A small contrastive image-text model, trained from scratch.
Training: soap at rate 0.0025, 17200 steps, batches of 512.
Rows from block 3 of the image encoder, named by matrix and row number. Rows with one number belong to one neuron. Each number is 500 + 50 x the weight over its row's rms, rounded and kept within 0 to 999. All counts start at 0. Numbers have three digits each. After the name is the row's rms in percent of the matrix's.
# fc1: MLP up (encoder.blocks.3.mlp.fc1.weight, 320x160), inputs 80-159
# fc2: MLP down (encoder.blocks.3.mlp.fc2.weight, 160x320, transposed), outputs 80-159
fc1.205 100:378524437428474469422490486521564427525522432524462498525532527587467570485580428599402504582567457536486449454507407568556498524503538431592554392480562446463449543536476516530558449439466513468538412554442493497453427392512534422574494493
fc1.206 101:591509469511548631476550536405493535456454471484540491447487529486456499419548593521447446471450484532457605467591486504550478502421480495551463566482523506500530505488407466478499455569444489396592511610615531507509520484546547493447494509
fc1.207 096:448499540566522473544479539473358502481496494507571504504482539541549567525490491492548396550504471590590462533513513513544498588563522588497492475412533487410541484491530471552511564447522561561482614505511536521538527465501349538555496522
fc1.208 098:531462548537450582539575422493480490512540506480520512492484456492566547458592540454475457542597494517485480480449502455423564481369497520511443541437493529447629440533529524438472503432533513490500552612456388528479524504501461461496541568
fc1.209 088:553497567586496436506525435535532501506603488422619374476463572475513589521469552465436458492474471519462474551515557484478498419537396394527468446559533517500468512503605582489479426507542529532478444504515418480499478448552480543412553548
fc1.210 102:449525507536575378491545625451502469485585569522501459460558558472503473446518518642553518436419472463510580508556492514452478472532459466561407522437448425480577599478532499464438420581544446481513437481478511606482569534465441532492455491
fc1.211 103:480491537557512520550497502501570483553458467470605452438432415542455524561464434426454581446518467390465523538516480528432438415550437491485435513558548563490507551468567482476502567559577540475441565509517512535445523385507493524461487488
fc1.212 102:421444546468420431494454474483478486480462562432463407455553519517454503559436509480486582611528517632551425458471476495452466491467544511498491503436495561552544577491489457452569512494505467448510548537507549522491595479482489511495523457
fc1.213 090:432488489619580435476470578424534457589516464547438441500516432381489512569494454442469518489496426518470544509476518517479470432503554457574596535560489524489603516519499404474489504521591561514453472520474542523464431520479511452447508490
fc1.214 098:496467513466449544627524569465523524580536472456637524466424464552454484454504540510431479510496503558512550485504514525576489530452566560475448432576582530487435459480423580493478495491657482480418484488455501520622520534579412521505541469
fc1.215 105:556548459443495535518572517522459471509477498527503603443512501516589514404575486427540475465456538474542580525532324586553529492455577412551418499482546584459493453553548534467505481428539450441517550538510415543513507563518466493429506530
fc1.216 103:496428429590498453543407420548530515500466465515511517540522420444515545517435441460536488478453471552453467441521440524477492494557469549489546454548475465552509456517479550461432557486492543467432491565551520402522551506490500499458419513
fc1.217 104:449535534435545488492503422506520445452475581603452573466488496557571504494524481461478536501448483437510587491461499555525607494525510486519425503518533579410448580409442571472549446571516558524486542464622646517478597479487524445491510618
fc1.218 098:413461548526491479505511517496427553474550534482501459507415479514481489516495544517467499458519561524522534525449482462542542511495524464495469520526489359562501457510496437444527523577507481547437488592577554493544461413496498462553461483
fc1.219 099:502485559467491524533446417459474443533483447447474516483578507560430569514405456374615461485424503491456534418543478558469484422474575521519529540452510547542440585500569427511528473471471446550468547530556469521444510464498525425452550479
fc1.220 112:512484507490577545530460544400495551481546483447481548415461417525477490474504511430491600512590452528504423451440469523540496557408581539515400593522453465535458503477589554565497523486506570496615487439486612546531503551537479401513527521
fc1.221 116:586524544529472416511501513598511560439595548445505569493445461583515503526561469474499490523496456649405533488491364514517588514503469492506503439498473562524468433525496548564579539447575468515544547548480495564413564504497520537481509436
fc1.222 096:492375502534546503483484489531600505381520493451461450417448508539478494530519549468492525476468520436475437474567515466490409443599550488511500471480463470519526439468495490464506539606607492452572474511532488523582498556524465598559575555
fc1.223 090:588483510600531490518454553415493504518433445481501467499495609530628403533464524471556506580518391512442553511491456483443545523484560578427463529486538586485462464550480494490430498461446480452379514501538537443548524460465544409403484532
fc1.224 093:613443511465472507627466443524547511484594442451487555425550494460553539487575500495585454517548542502473458523419466562482614555505407443429524521497491452526495483467597505465528414467460403535422502474533519447477500517482428525579531466
fc1.225 110:378489488601559486538433608457510533519495442516504475472440536469503507527431513373422474517420469485423586543503464470563423448508480434541509476474498563493492512547491536488498584489550563553490545563514441506390520529528545492455488561
fc1.226 095:438425520519465477551456520504608556493525521547416503442527450372395621447560492598477510464503514498476448536575457528522604461499472444469562523489539410518553552557517494527466513442487520482532435481464529529486519485558495594506430514
fc1.227 096:529567574503495501520517394569482454487536625480492495459463452536456457489599527501461522541435519445522538487496447423595532437435486521476449442460401456511538514580502549500543554439597410504520466571525516483563555510483547470525499542
fc1.228 092:468551475476421513514516543537508510525473545444593505386614463555523515501532553533442490588419420539537420510556457559548466464582569491598539512433496483564422476512468430529404421492499542457565546487529549486478477482466541607483511518
fc1.229 091:517447411498546404459563492501505469476599558512491524509453558471564388511541511514471564540484426425447509470507452515381475572488516488463467451432457550444560542576517516479437477505488414546567424456555472488525624489489487561488594546
fc1.230 103:496535473457478538482509468450486511528482616493450532497498513460440382500523488460428391504394518473474505537400469458566418506513466464504463397357526565535532516459447491419490478594558531566585535519506386481498439445495479468513467522
fc1.231 090:456500422540505415474585508494511514457509548466472525423527511507478525433506535581473512581487504607413458540485430454426410497507556440436500584472387510562439483545471438574500452473441547542502545433450600503481550464523453442408471465
fc1.232 095:532477498407581532602514450532464505517435548547448469430537512607533502579494585511522540557482518482528408410483484523503530519555485481522490559441483445586443534555473522574473556525485624448538526589424577540543590417488538582489566480
fc1.233 098:499472475548527510497476492509463473542449476443452571515562490542564510391479498474481544538543458494496496466459485614448511477439568482579524516511595456500567558611389485602530498617528531492505424488506437510603489528507529481458459471
fc1.234 095:452559554525523570547432459402490493525479519531583471525606483520482446452483562470489462508421452476541551499565461473545488485467537532499538464486551457490541505551631519564464602422420464448440485570521494593552542582459460499478457468
fc1.235 099:542568592590559482568523530471548496466515569474568517533454438427538512578548547472574431555473600513529459441474447512482537519587559465587479505631579488532491457511448583508460562521499546555530509494583396600404446519569514422444456556
fc1.236 100:553390602414424449432503496535519519490482517500541450503468523446574525545463480534545559452471456404547453452532432528455590434512409474496447461520486456532549537537499539502579620436504475469534557465532567481532518503463394604515530413
fc1.237 100:510516507506476512499528482524593571539517520499514478488538481483439569579470492421491436447536529475532470575446512493452547377460575447397433558516473510514482564492485421467481550457530381481550557558478532443526548493528512527523500413
fc1.238 095:585455471547492546518513467505517512402491503519492475465522490478509650472474481419449472621599555402479525482545462446512512504453539516492461537426528493563473587428563480503562540515608501500554493555417459517534502423491500551463478476
fc1.239 103:494525538518428519415601453584427535568380446503574512447504517444483604513512537525567451557481563502426528536582435471537495529554392490595496532491542603483477540521489571511539510472564497512494610517513455573543491460504465440523478517
fc1.240 100:557449484506571492495565475595560519506489442418601544410494408442434473567441533437452412436458503480496598463471540463476501541553479517588569478497500562498517587361463535498520535524488457441458545579416482519510514576527445501469494475
fc1.241 106:566472541515531507603488444564435668540557391504486495468572467578560544518411538455548527485487530426493546416482514547526403548489435546439536517590560551498489516540525474486468540526478528475554555460475561487492485481591521490549448427
fc1.242 084:593539482477532586590437529548501468466449514399497508563566445478484598589429440498514633552449461450501495435537480489442518545467561497545465480523574462493493478536535516576443483539553519517482521556368443569510458454530506492545527401
fc1.243 099:463539506499507422441470465499410507505508442512593488437536478518516489515547426438460512492438586547409559455562511517417485541514604613449486426489514400459541435483532517568447581524539549512550533544537539573507646531483478494468515600
fc1.244 099:536505527516475484548435518434496531517588463359529549479410412472605568533483592564499477487423572471426446484526530511528566479392569597430575450504504440488461546541457491433427555490546454565492609501436517564491585569518512415514444457
fc1.245 105:537450519425545443496528509530536477552440588510556508534506519535483455580619479467521485607452456501492516502407550471431444495466405401540524406422571395546536538592450510553504485463501590433515562510475503426497552480588453502589475448
fc1.246 091:473507545507517463519503519485498581475474469541480517480431483483556556511526547444500461504468582573598481561520479448504499492487505461520569508448577478511520523520530460539493488582497475535377483522554413467523404437427453518499487483
fc1.247 095:509475510451476482510509447545558596493465404518563540477539452525513536449508527481438448489537421580520542500503500443490517485521601531522470584468598473487432493495509451576470546577473447444462483501596525484450577456525429513506464563
fc1.248 091:544459554463536449458519552540542456538540532471548525508460449502442546463446508448523472502492461551438398539533496379493563555547520501511554569510410491403448517411427469421454550579535568448461542504542582464531508469447444467426470457
fc1.249 102:510425467512547571562602409512488497530507492553428441525575499571478468634525397576566468443528485474459547472509454514441531515429465526420497630533598503536494521533454456456446554487418576531530516592332468504449393460436608510473492504
fc1.250 099:497506613607525491561618600584481542483468557449525500452562552473502396538463525498492543470507473449493544438550448410505609546478556536471503486404611460386473514524506424487463518478545441529571452516450478463536438503424555390506525486
fc1.251 099:474566483486520500513511510509514507576496567396523509477567548468512584571594432399473451436478501494490399466435539523467568483492610484472453439419458437481459516538551519500509445637470449456470588512504504541488534557495580488366475512
fc1.252 125:461528599627415615587466454628489497465630496508568490560517469509534570470538509486389560563449483503416535446538505512426535498534527511597478507538583412462437519458397542492447437489491491502453525497484513484419503558502433456484562557
fc1.253 094:497492506549534492540461559472489522570541430493406477558400572487532484595515455470516488609468528512531512445477424446445587471493494450481433562429510542466483538465505451562440535498519544424618595527474522443409455487417472493489467539
fc1.254 090:444514587524480503562541496435510462513512497488487454515478513579536443492462522521496482474466496528406496496554480474566564460546625426471514489482506458426431414493507529610506299502421557425550529497389399494462484452566567550516425441
fc1.255 104:449548487563605424484508550525578441407531547498504562514441475467519401548551433489539529519558487514530505532507500551432494531494422401516414526490481508431492508421498529490571388541506623495519511487533534508491611492480506485446524519
fc1.256 106:523506480585541448422494492464495517598518473467563482474517419479553428534559405452468400548477516557490476551436570479459574501595490530519532348552519477526480510461467432423502525546470518468531571539459437577494548558548520486531493471
fc1.257 095:465511522456566570455543542543528480455564576388486555509457511409519488539539487491409487527494437515449610487549603607509531491515532513506496542436516551534521543504543514518592517520570561559531466460389482503530458437490514526457528474
fc1.258 105:440483558494531500514550456577485474442449504605605543492450528550463476463460473419595445443521539477422421415477479530530461475471542443482434473428526457464482481542467535430454500474520599515563592475483454480452472443455512410416449427
fc1.259 091:492462535497474491479427526490494529426525486502444504386427471414478591444610503528475470484446533475526503481559459485478458551569520534538465431538529532528513507490510511588451466572436480426568473478595511499546520467537485481509525556
fc1.260 110:445579535535467553463481508440589476557480523562579502490448472502433536509487501525511468453488568451584564552419392450451599446481474454472443364564526338570496448550474515441502415479597533459472560485523509525492502488420457508497481549
fc1.261 107:449540383554464443524500456459499512507445506524466536512453518425488513502466546530561444571498502577572522514537520456539498546512522470563555517518539518396490496442504488438456560572464464493535518443464435486540597570497451454459432465
fc1.262 099:446510548536524548547493470508468471536449570448496533426463526570506524466536521510472560520460454514417554585496433469493520608453433446490566591504560455506585455461446472460499600493549516441467490479537491494407471561618523470423488426
fc1.263 103:455452596461436522469523438556559582527436503577534511501467514578591531460527476541637489495398506600483498550505499523464475518550490401421537472559555539444491467613467540445581546506558504541512503528410493489547518465517420550390498521
fc1.264 098:475426491474459506476519476480536428551575490487489497611545476531515525593500578438548504537476496543488403488546474537528520420517560460468433494550549464476444550480564347563496489495421510408560550431612487540548453447572531484522573515
fc1.265 100:561561525544569482430480500472659475535545606482464470558563472460511511508451556539478483464440531563474435514505524486479420467396503431467548396428566528524417557484489503525492497573464546491476451473456513589524500428444433369490437545
fc1.266 093:523522479494483525530473477562426524378519509563512602503496438517493478530428516430520532528497539610454501572452497442471492492436521452530488456408533494515477575439531448490520498478534440490482504539539549519452617556562403468523438524
fc1.267 100:462466469575477474546542520500514536514542479605495496489630441506490432573497444487549530472529469621455515497475501468476483457619518564642509511466645509483507470503522526547523590467554516522431612485482489484464567548413480419515388495
fc1.268 080:457567443528453425464481557538563529539489462459508520465468386492435482480481568518506441621509478488471428445498461508539504443446487595590541524569572462493575605480391415501439494516516489561447477573475557466580541588487493588584488491
fc1.269 102:417484502486516474353449491435517562542494512543527553501456510495450548552452473563445445483416431439556491572475464538484446568430551540518458625412531583427527582535463446534448531471557527600405580525476515510472563622406541533409553453
fc1.270 100:549436457498468491537467491465509505347524517470485560515555568565526565517465511437459427603484437507487463484540458548407487565456547380463449472497486458526527557541512459429406515517528525513493608569519367481486478486495521529532467429
fc1.271 105:522516462561507565488501600506561592540620530532426514431466477499551558460608531464438477472514519594504484446519490480476527537461525473552519474591510538542537526585502421446550482578455517465461477387539513533515466410459525437467503524
fc1.272 090:462478551515432484485459487475525475529411469444505538638399507536547451500514558436475576510482547503499545502559532513476520450470509497498403498496528429531542606526444490498482565412588396546528459485492440499524568507497458433523442566
fc1.273 095:494513480506422477497451518467582532535525519550515541474513539528496559509537466476413380467477525605482497472494481463547394495549469479455434520492542467472492540477600532557502481479526567401525561535487572477518476574485580525535497445
fc1.274 102:528467486490542514492602466493400584464476535514534572488484516557453468519550473468447434554585554439458499559417460507512420462539486535386515476477580486488360491523515464473509512518537412512462573509497503431497478431552462452529515503
fc1.275 104:510522537604511495524441475487459511505575513459636496582574469481535512484530521468413408565446399509505512519507403590537543471492444479550457477531510466488456411452458570464459537450535457526504625538442406452391523539467458533490491571
fc1.276 099:512450366589481521521442525428523533460586508506437503508510458510489533478460426574523498554496435440490532499472360503416491494509517594523475547503578477470584549499552582454510414547471624456533467568473479523515488426509426490534541389
fc1.277 093:511496454508501432499497573543527456521534456482539513551459598539465472579560515485542363482501478522469474498435426558555563462543434550560495585457514479527391544491526451462492598555536492525496496476481401454540544516595419490468552510
fc1.278 112:473519610560455539495487450549459523491432459584467443447458495500461536572506515538571568521542542466528501488456577497416519511532560564425502597465488551432440502519480440469404493613523526463558522543528566491454589441468539476452483410
fc1.279 095:505439578628542483396567431562520385505537462574459586452462533541523462589464462519428518526449588457575551508482550487440491457547596510553494510379450565596546524580426479458475491484566565455496510420482420575504477513533419431461516492
fc1.280 098:427508451572537511582648542504507512480478579473521446464447435467491502532417490478606393580463377548579550515611456481479453512465444495576458456534539471568433559511543430413440443438577474531503468519561548462503446519497442537550557540
fc1.281 096:474582576505514557445502535452576495442462563526479511479502544563463461538560502445536533480431496476494617426519488519438594451492464540489411550596477480573571444553583468398498529543541482520449476514479512567485567473566489441469485490
fc1.282 096:515513450531488464600499401492509557555489507462432509440445537470554453515495451447451574525549581472620509503433474507525517442475442471402528497395548533507520520657590474414512495432532505549537486464545446622486549475473482501476528494
fc1.283 112:490405524475458508516489581539451494424476552440505589543519591541497457503455454575529418531429546506432488521568400440529517371470495488496540563540550506527540515393405453540464461500605515521507489468419475475520532494393457507577435445
fc1.284 098:484544543617506511533542547366475595540485414451472479480468481420474581526569500506502511432481453393521503434547471610517494423475535528552489541482521486547540519436558430445579527478543479500545430521472469476525557562536425501492466486
fc2.205 093:576532484526439425494461447440474533407565502508485525515430536386513507417511534464528417404571537531547566467432575520515591459502519464531495508612354505488508450491467421493515525516521553421451441473632420476503487547421435542431499501
fc2.206 104:441582621386483513580466470528561452462439492430478567446460464559523473468583456457551557509487491532507433504521497505470356490541506492484482520409554552594480442527600499614435509511446497496588490517432421486445574459499540435458407448
fc2.207 092:499506519538495517536507554521445527518511501541460574522469521487415482483473401488527609412595515408510536456457491441569472529518487488540545533470573438478464470535562474565574441483506458531667514522504509554480513450569499431496516440
fc2.208 105:511453406407596447505465426460509424574547579521428569539543452525461600469444420488569550453534572598465445522496437495526450510522511504484470510503470486484585547521510517540539560443494397493533531452531571438464477489428464456546517443
fc2.209 090:491472501443502490394546492376510552456439555501435492587414427519451429427535460507450542449524485463500513506499493485508463589488545612452554500465495582493504477491438465541547570523497512446537577409577536546493506550397556525494433461
fc2.210 106:563403484402580540492436505620553491479452504470505514492617478470445583535528479440439619424495447450479549390513506522418605449465448448443530483501496478410467467449469567440427484516510484489436528553505499528536424443498506531475563458
fc2.211 100:525522559495481515560529454568494451523434395588435503452475559553611428440495557442540442452451391548502583516464550479565571571484449502587487526523498527436469476478519574546556568466504571493520536572492406457595497558532525510503461493
fc2.212 090:571583534580521610493540566513486527570519528555518511606402528500499614520519479404456513555457436401500478536459518473473495521606529507498486524618451484446498468538523517492454518529506426597514567505464493464473426499429455514504423459
fc2.213 099:577486473501489449523480583495494558397405464465550482517565489562442423504494579554441393534559561622544532567473440418501600464555551487521520455432518464453624547475452483467470525535516543467538543527454405406494417518504531492526551544
fc2.214 093:544495468486502521440564546461480470582505365477481523447483593532470558581515566523504485500504474582592488475530440612477511529544395524467505583551486460472567546512484426494544474461467623508473516521520502464530568437485497424544545522
fc2.215 105:462534474648456483486514473533501475420488556541548496555472446502501507499527446421496471528491469487458491540488605527385434391553389543531504603506447448479556454422408500448407607530565546483451429444447467462590467493493549492499476548
fc2.216 098:458500605456527517526369528434453589510509592387406505498508504552522381551484527488423527444511515385582471487433474455572448515522529395497612560514554537431495500444514411534483509486536461474617483536470457533459478521452495463597580503
fc2.217 096:415410496527459569556588452536503496488588586496458566468534428451486427515445535515515517464431533616476447503463512569487398529469527458428551514523493536546601514532569441580488461453501455457498474517467369470576421470437404493541509490
fc2.218 108:475469513511455496484518406631559495474512410486510544459470513573538466439408488491491504527504478549559544507460504426497478527450481553450520543540542597403422443513496553410482490477533452554543455514435397534539449452400488588533565485
fc2.219 099:525499433516606559395474521627399500479552515434558480560530457479509443474464529552445474522519478513476508569536587523487473488419494529455488440615541482411403493562425605435455501573513462446454485487541531604499476485590478482558530499
fc2.220 092:451525562479423526450554400605563430467518474488510446515587485515445547590431486485469417513468557523447580506529493476461548485581474400512500547365496555530450502541526511489513506562525462422472563474474494487501471554515517558439481444
fc2.221 093:492462474620483542489527596498483485508470510501567469478478520434479490497558541516508513547482529374529436481522460541555485509474467417459524567416420418444443522539418367452495519441484572495519470553589491442622502553474573530507579436
fc2.222 092:568467521527529513513504530434479446556553575482625461502474467594439586501443491479519468492366412524552407460503440539532500528464483472489504539553465492394474582514464464577477453562425569442496487423488526538453438434401517443503574476
fc2.223 097:469460425408476455547571556480524473457525501554506553495529426421417457501556498483503498426554493486496481537491617488575532548467508474449563488477488516602482580458465539469478495522553594473486430620461673502557461436478502519414549471
fc2.224 092:503509539487454404481559587504553468441511473477391603582465499538515487525554517491485528540449529441595530469541422472485470538536462537443417451434383575472474427441469458573541574462571544562594551457530473498571425500503510514466537477
fc2.225 101:431448499444428511512512453513510536495437521423497589527470572493518448628608540557545578514598529594548513456529599430485485611530457503485470476475412458557514527524428495516460527505604438541458507474499533498493492595483562563454520462
fc2.226 107:509544518552509530401562462478459512471384442548503469537530471515489514456501506457435493413490544591531554512465482434589554409485513555564533450470431533528471450481546602448492453530508503527523476401457550480549582568540418496496520452
fc2.227 104:422462463444503498462462532467430524484516509563539491574509541507597535399431546540565469500498551503484500511456538547472515453588516448502548607561472492426500542470549467524430514497433576511500512480445519548502482428483632465510470495
fc2.228 102:560470523509475473476543530529502501569535543566471450565478494532528495463487443545481486429503582534490456503413551484454470498569486541445495512533475522523517537507489531495501448506449504450488461482442550446530530507411487522568565581
fc2.229 095:400456512515505516447505461494506429548487494534542501507498472516526584560527458555541488580604457472526501443507491471642519499424449557550454511559465478602598512484492465493539532551482492477536452501577456435453467530574511639502459536
fc2.230 103:604498445465559517437458478520487553475562509493479475442404539484589484441519432583506457466614477439515435565530504556477475484414459481540506518554545459509508471554524461650514555545516423474555478462434536616516562452583538401483508534
fc2.231 103:488519517522529517465492494536517556567517493521504448515533520519442477561565440483483561504584437629503437483522479467389548600531449474562495448502564547416529609487525505535518419510513477512537560565540484431484417573522537521555522495
fc2.232 101:508574478527484565462561497452542514521506532476408515579557496507473501504497498494519504417580433508487518543478490529459505480483490510522470476477492467506503480507517536464476525452560492535581544537532402483472564456525458500482541556
fc2.233 103:457523484435539454481502552462463545537560524534460486494554524489496499467459442584536445552449503572548560478480401493431475459453473570414418483459490531506517558557610488420578503522488556504538465464410471502435483393414540483505460518
fc2.234 095:536450494535462383472526495511447453476467504553597560436399488496565487504487559485487434589579456468447500520445481486583497528480558480495506386563554574587522494513506435427571480577537531489551544550524511420487443504511442465527455516
fc2.235 107:439545479529452597465466354530456515555520493550425545441464528502558506518542502510561421456459499607456482504593567605549462588524440556596447454512640530492557547468589534494492407489525431417513481605537559485557514475515486486592432475
fc2.236 102:476477415437560449595497441514513477546504551440563508518452467498423435522503457516501405529540533501578506541447480487475423495448522480595465536517471524570433512492454515453457499540541484571594532541404460509555547512563414539529446588
fc2.237 101:429459452486462517520444479556466499552482496487454487551524479391480449467505423560511472581460551501365543475600579422519518555497548470553551536443567467446520491485504600529520455564586548513533437468510480485491589451560452494588464564
fc2.238 102:551573468608514539499472521497545497538454578489458531469538464381522515457497401485491432459539523569475437574473451478455571418518520479394463464480515433426456473438497516531539598500508487482525483533446585506458536539503576504543557507
fc2.239 098:475466489439601484509544523599469465442479498464559502584477587599485469557469550367408577519556485426609566496476520543481486478538550519455455452465594484512540536515523495511571443422517531560545523596481443476500548538501439499544510494
fc2.240 113:459483530565518570513391430447399458495497562445553461526566451558515567497494542471500449494508453516520440533545501491534514444561489513518482488553511446546534514468586517453481534452499476461543446491484461514551420547356627562545478580
fc2.241 107:404547522479493499429556509451414377558448498492572529500457432492470446501500488532467476560462526492534523502550491501536510443469597520482503533530490512476408508464468571548498597532545491450446488566513438482404518563484489560456598472
fc2.242 098:553467538499543530464523446431457529516573593512609498505524490528475448386396514553476550389544505450539480545496516459505493490501509477494605438490490477540453533538496479539542475464348441525507556421466504511405523478556511540537535482
fc2.243 093:545542377540509509524582491496481490446521464441437547608375544465487402442560525457463540463557422450452437435485539534560544455472386366565506606466485460539526554539462599475579486471533534465384509493488505518479452542466566506506473490
fc2.244 100:524477451512577532483531480498550475448498477460566509553544501475453617411502494500471467376483524500416575388428466460535590482514488477502474561498463551512464574400543499559529526483480566484514500527493577514440489547481468568579504582
fc2.245 087:491475445568416542439525473520591517470488431451532504459568487502595552467576521441543475507473522492555488500525456449422503528492502542471558536470518532482488468474507504449577484503539547549461510436462572583559486516574446497500534563
fc2.246 093:525511528496579555483479421484419531574458529496390484569570463550528459468552502516479599526535495507547428478509510424536415457529518409433494471445330506510474484453523499390562530534540470485521502528436553538487496485524589566484501553
fc2.247 110:546485500458639479557474505545460551454528451425459477514593526519510498520533505482485458516464547463508481604496483545573553521395425476470492468441510490565524514379564591385589589444538450451581429455372501558482492553493527525471583471
fc2.248 096:524535536554474416509447585490550528452471441595529468526511532457452563557453562508582470526459466461486572509491431448563447555444499540539469496473609395572508492446527477573513551471463460502572498583501433531482520521501431457596530528
fc2.249 104:487493453478512532491472570423523582493392563457539529511495487491507496598549578414510502525522471411480514478494474486490478451436506438575468453463390588475534554541578446500538449495519467438523487454601512510443484619466482478518533552
fc2.250 106:488529487441459505523486489519473509435557417502544543527512464544539469511455484567541555465453568519582497446475532456538485494518493485527543517605436526562546589445509555461566415455508481457495366487530500520486505587550414504590405530
fc2.251 108:527510495509469504530421551329526525542493527494479503458557608452506504439465514527494483523508462486573520551524474530465492436518485597531490545539560508459535564625491468492519513457500507498522459544460465480621533413496482423656567392
fc2.252 097:559517487423508575459532459402581505501468448333508436485593502465440472527482444490466533515503503450575537477539465524537410473478510497522431472475418598512534462584532528423467579459494508568480621399452437563532469417514490435525448489
fc2.253 090:469585498569467533414473401414496480494498552596488609483483476468498477383451468561555481443510438443595435504613460478468473518497499590436492371555482527520574482538475511514516494492465426575451525507519424513463513440488520589473516443
fc2.254 099:520500491494476476504422513466564486503489474531536452533491478463455560445556514509472638543522547477469493403440550501487614402465487420602485445520397571494520510493563452606455527353481543593502538449520537434502470471501529506433539464
fc2.255 104:574406527579559447598568521446535540507593515521542487517459574432512465447539437513443535498560568470479555612574548497601494471510556492513468528503558521606476571486566504486485536475481471574570468463524580490508399575437518566507476456
fc2.256 104:494522428473449492473433507498499453498430484513393560453534451499484515465449521532574533392474500496465420425613426498462509498621550462487496641446528457550539521484517501582460569514488380500450426438461448496406444453491463460515549441
fc2.257 093:507505519516488477531498551505511482529443442544471545506499501491390527531460518530488555479469456448640527500394509615468518480556502543515518495510574474437500580568432527578449504583465526548538491503513439480434632565513445516542477553
fc2.258 110:582452508447459516545510634406537529526527560493551438463498558412490483529543522445569473521498562528426510504423535588446553511478572503516486510456523541526536511509456551555591497498415439487514463490493430495482544491551482542636486532
fc2.259 098:453408526505534498447483505550518443514572454555486422586485569490503466518484454511441428572408403539426521532516451524526585549514484522445456544439519436438472534483506531562555499439623531495566455507514537483431513494471534506500494378
fc2.260 096:491463513490496451615532489577497433478438571547470619529486531512502479415481509452454399509554447383577439524440509479543446548500516465544484665470529447572492522488545502638506492602430560534438437552475390507439473412529488478483449477
fc2.261 096:509433498545535598550628449563475464465521494533487526474451525482458464610513502436448510389545576468452464475605472503525475510475542543457505475429389456551588516518421471528464518537496417508474480506617521457537448537416575478558522610
fc2.262 110:397581529524479448502524533482505511547453540505502521404505536646480476479473506494502447521569594491474550455555542578525542456499530502516499498468505481483447553417498412510475481565469464534511505415541543477556553524468521431530400539
fc2.263 096:521546535492551477507496482469516571532524455435381469557637420455418511543390537446530409577545483492558555515464560538495519532577462533518460453550498595567494512436572495472506479446490459532621455546575518544384500521487496426476584513
fc2.264 104:535455577482573474521463548549522564443539542520422432430482510572473520488408548439498432426519519435457599542517563497479519483536457546534512512541501551558476541419547483585435431541539458538454453532474503496474472492509548429535521499
fc2.265 116:445528483539581471516587468550485479461534434508518516479498516487558535402464468378513488552478483485466494530485521501478477541540456533463469591488577501507508482501510460504515456488540503602567505442514452494585449438549449535481499473
fc2.266 110:485551548496542508510562550537588437566577524485467467369478519473560509474463527562449421503487493428514494491495484442583521482541531554475437608514482530486440429528469526492419453525435425530481514490437452552541501476435436509464434458
fc2.267 099:525491394485560516433484504571509421512579486457546467421427502463475525439513546588525449547468547368438533605503578497490467510519541541611539528469460488477456515520413470532447437499417530446546479526524519569454463527561402562485480463
fc2.268 101:464479555565516531480503500488523496536449541561619582500486516477587544399506516491484573494495526479570515549512409450483443477524569400443447433451512510516572498509555485403594586492568555460462512497585498567443443494549495514464525446
fc2.269 098:548485505518544529527546479558427399398472477437409549434531524589422488549511551419540459538472572575584641506480498414501465518408475496478477543641476480484516500510482507473596467442502428439614506443471529522500475410506474451518534469
fc2.270 105:524563542499479495445527471473560437614459510505419484513480551488517500558551567452481520493513503520472557501471499457528470514545500482558526366472512523567456521417434526525536459508553543507468527554509566454528552544401510449423517455
fc2.271 100:466498475425590509547502436530485465427445477453527508599554467572426500396473558472487535540542477461474477546449540485525429490460493488472458537418453475516480550498507522476434542485516543493504509495405478509441614518643400512531433537
fc2.272 088:687481502495523438489429557480540571521453544482436451479436498558511521477493450553464505444458461457472502467465493505512558589472561460520485557488451399416602480486513458440547464496586440469485537472474471540473448446593464543550595470
fc2.273 107:529501490479551437543549473431489515421528432499504418465369471529510481446571530567509490399460507518531511594505467466527526560515446550353500532436537404426542450403486449563528510537396468462477434468478498497495568525494436490507525529
fc2.274 102:511577457435524540556429489545566582599556499474467554493526555544558572574568538509541453491409517403540481445513500469558541507456538597527526442521472549453570491471444466470410635465424561505501474504460485564455431496555480486494524465
fc2.275 111:501516479498559564514524477524556547478461568537433528436455421481389467483463484587520545456559480592501499527504508536453446522558509543411495501531603550614548647529420527507479448512420532574466458535464571505470568400424499611509434478
fc2.276 102:508425510505535472462506452481483492548597512536443563483547410573541494424452379519541564539477385527513481577521591519485526586539488449563577391379453501538469448551543455479454475470491424499470510530491431407527554509442530417533424516
fc2.277 094:493491567399480542487515466537556453531512522468482499402510408508567580477423461484435490533490558601529550463496540456484549477382482551550522588541478533520451482582475537533518543487397532487438539563472403500442574411431477512509473444
fc2.278 087:531524571486478473506525550492516425527578416495627524542392493487471565488457431505521412482541464520458502550528469496497497451446409448538507464506476485546433450546409558419460498509516453486530582521431416560490493523552463481516427561
fc2.279 112:451508488526458512531484582521545473485519522563438424506473410535540456418437499559446583448588488513531634485521450433415442621549472511500518409555502620425440440524435441424482470462468447467605546561511586457524503642608479438483490551
fc2.280 093:579532491415473502403483495500407531484523430449482495490496591512482330477540522510420493428418482509471459481463490525510491370639607479442501497509507592520502454511518503416577570482467513535509475532541464530486533539521602542473521510
fc2.281 101:539531434479528486497470603433486460545453474500487474576486478488514542555511484476609554462465549510488535429416509614555508462541437556465488433504516540509503551551493563539535500379497452455429438474508467536548538554509526517484468541
fc2.282 101:541484543495527543479398477485591552410497422497498521501520498468488446549448474563537589580554522521429439530487481502561500462489472530588513472503628432475495523450483482527519523520526516487483441614503454446518494569521510569590484619
fc2.283 103:528622492505441460475487432448555481558563472523502473596520484519491585491551525541502502444451546402439441434459534560538456544473459513511525570555539516524555513508525518497561479538450516470457493480555574510479441433476614554520598528
fc2.284 119:521555482405536495547584373418520359441499558448518472484484481531510495461447477480585459456590526522533494473532555449449458518481462410504445416515561435486572541512417443487541466576508461476505591527463541473546449534525478571430567505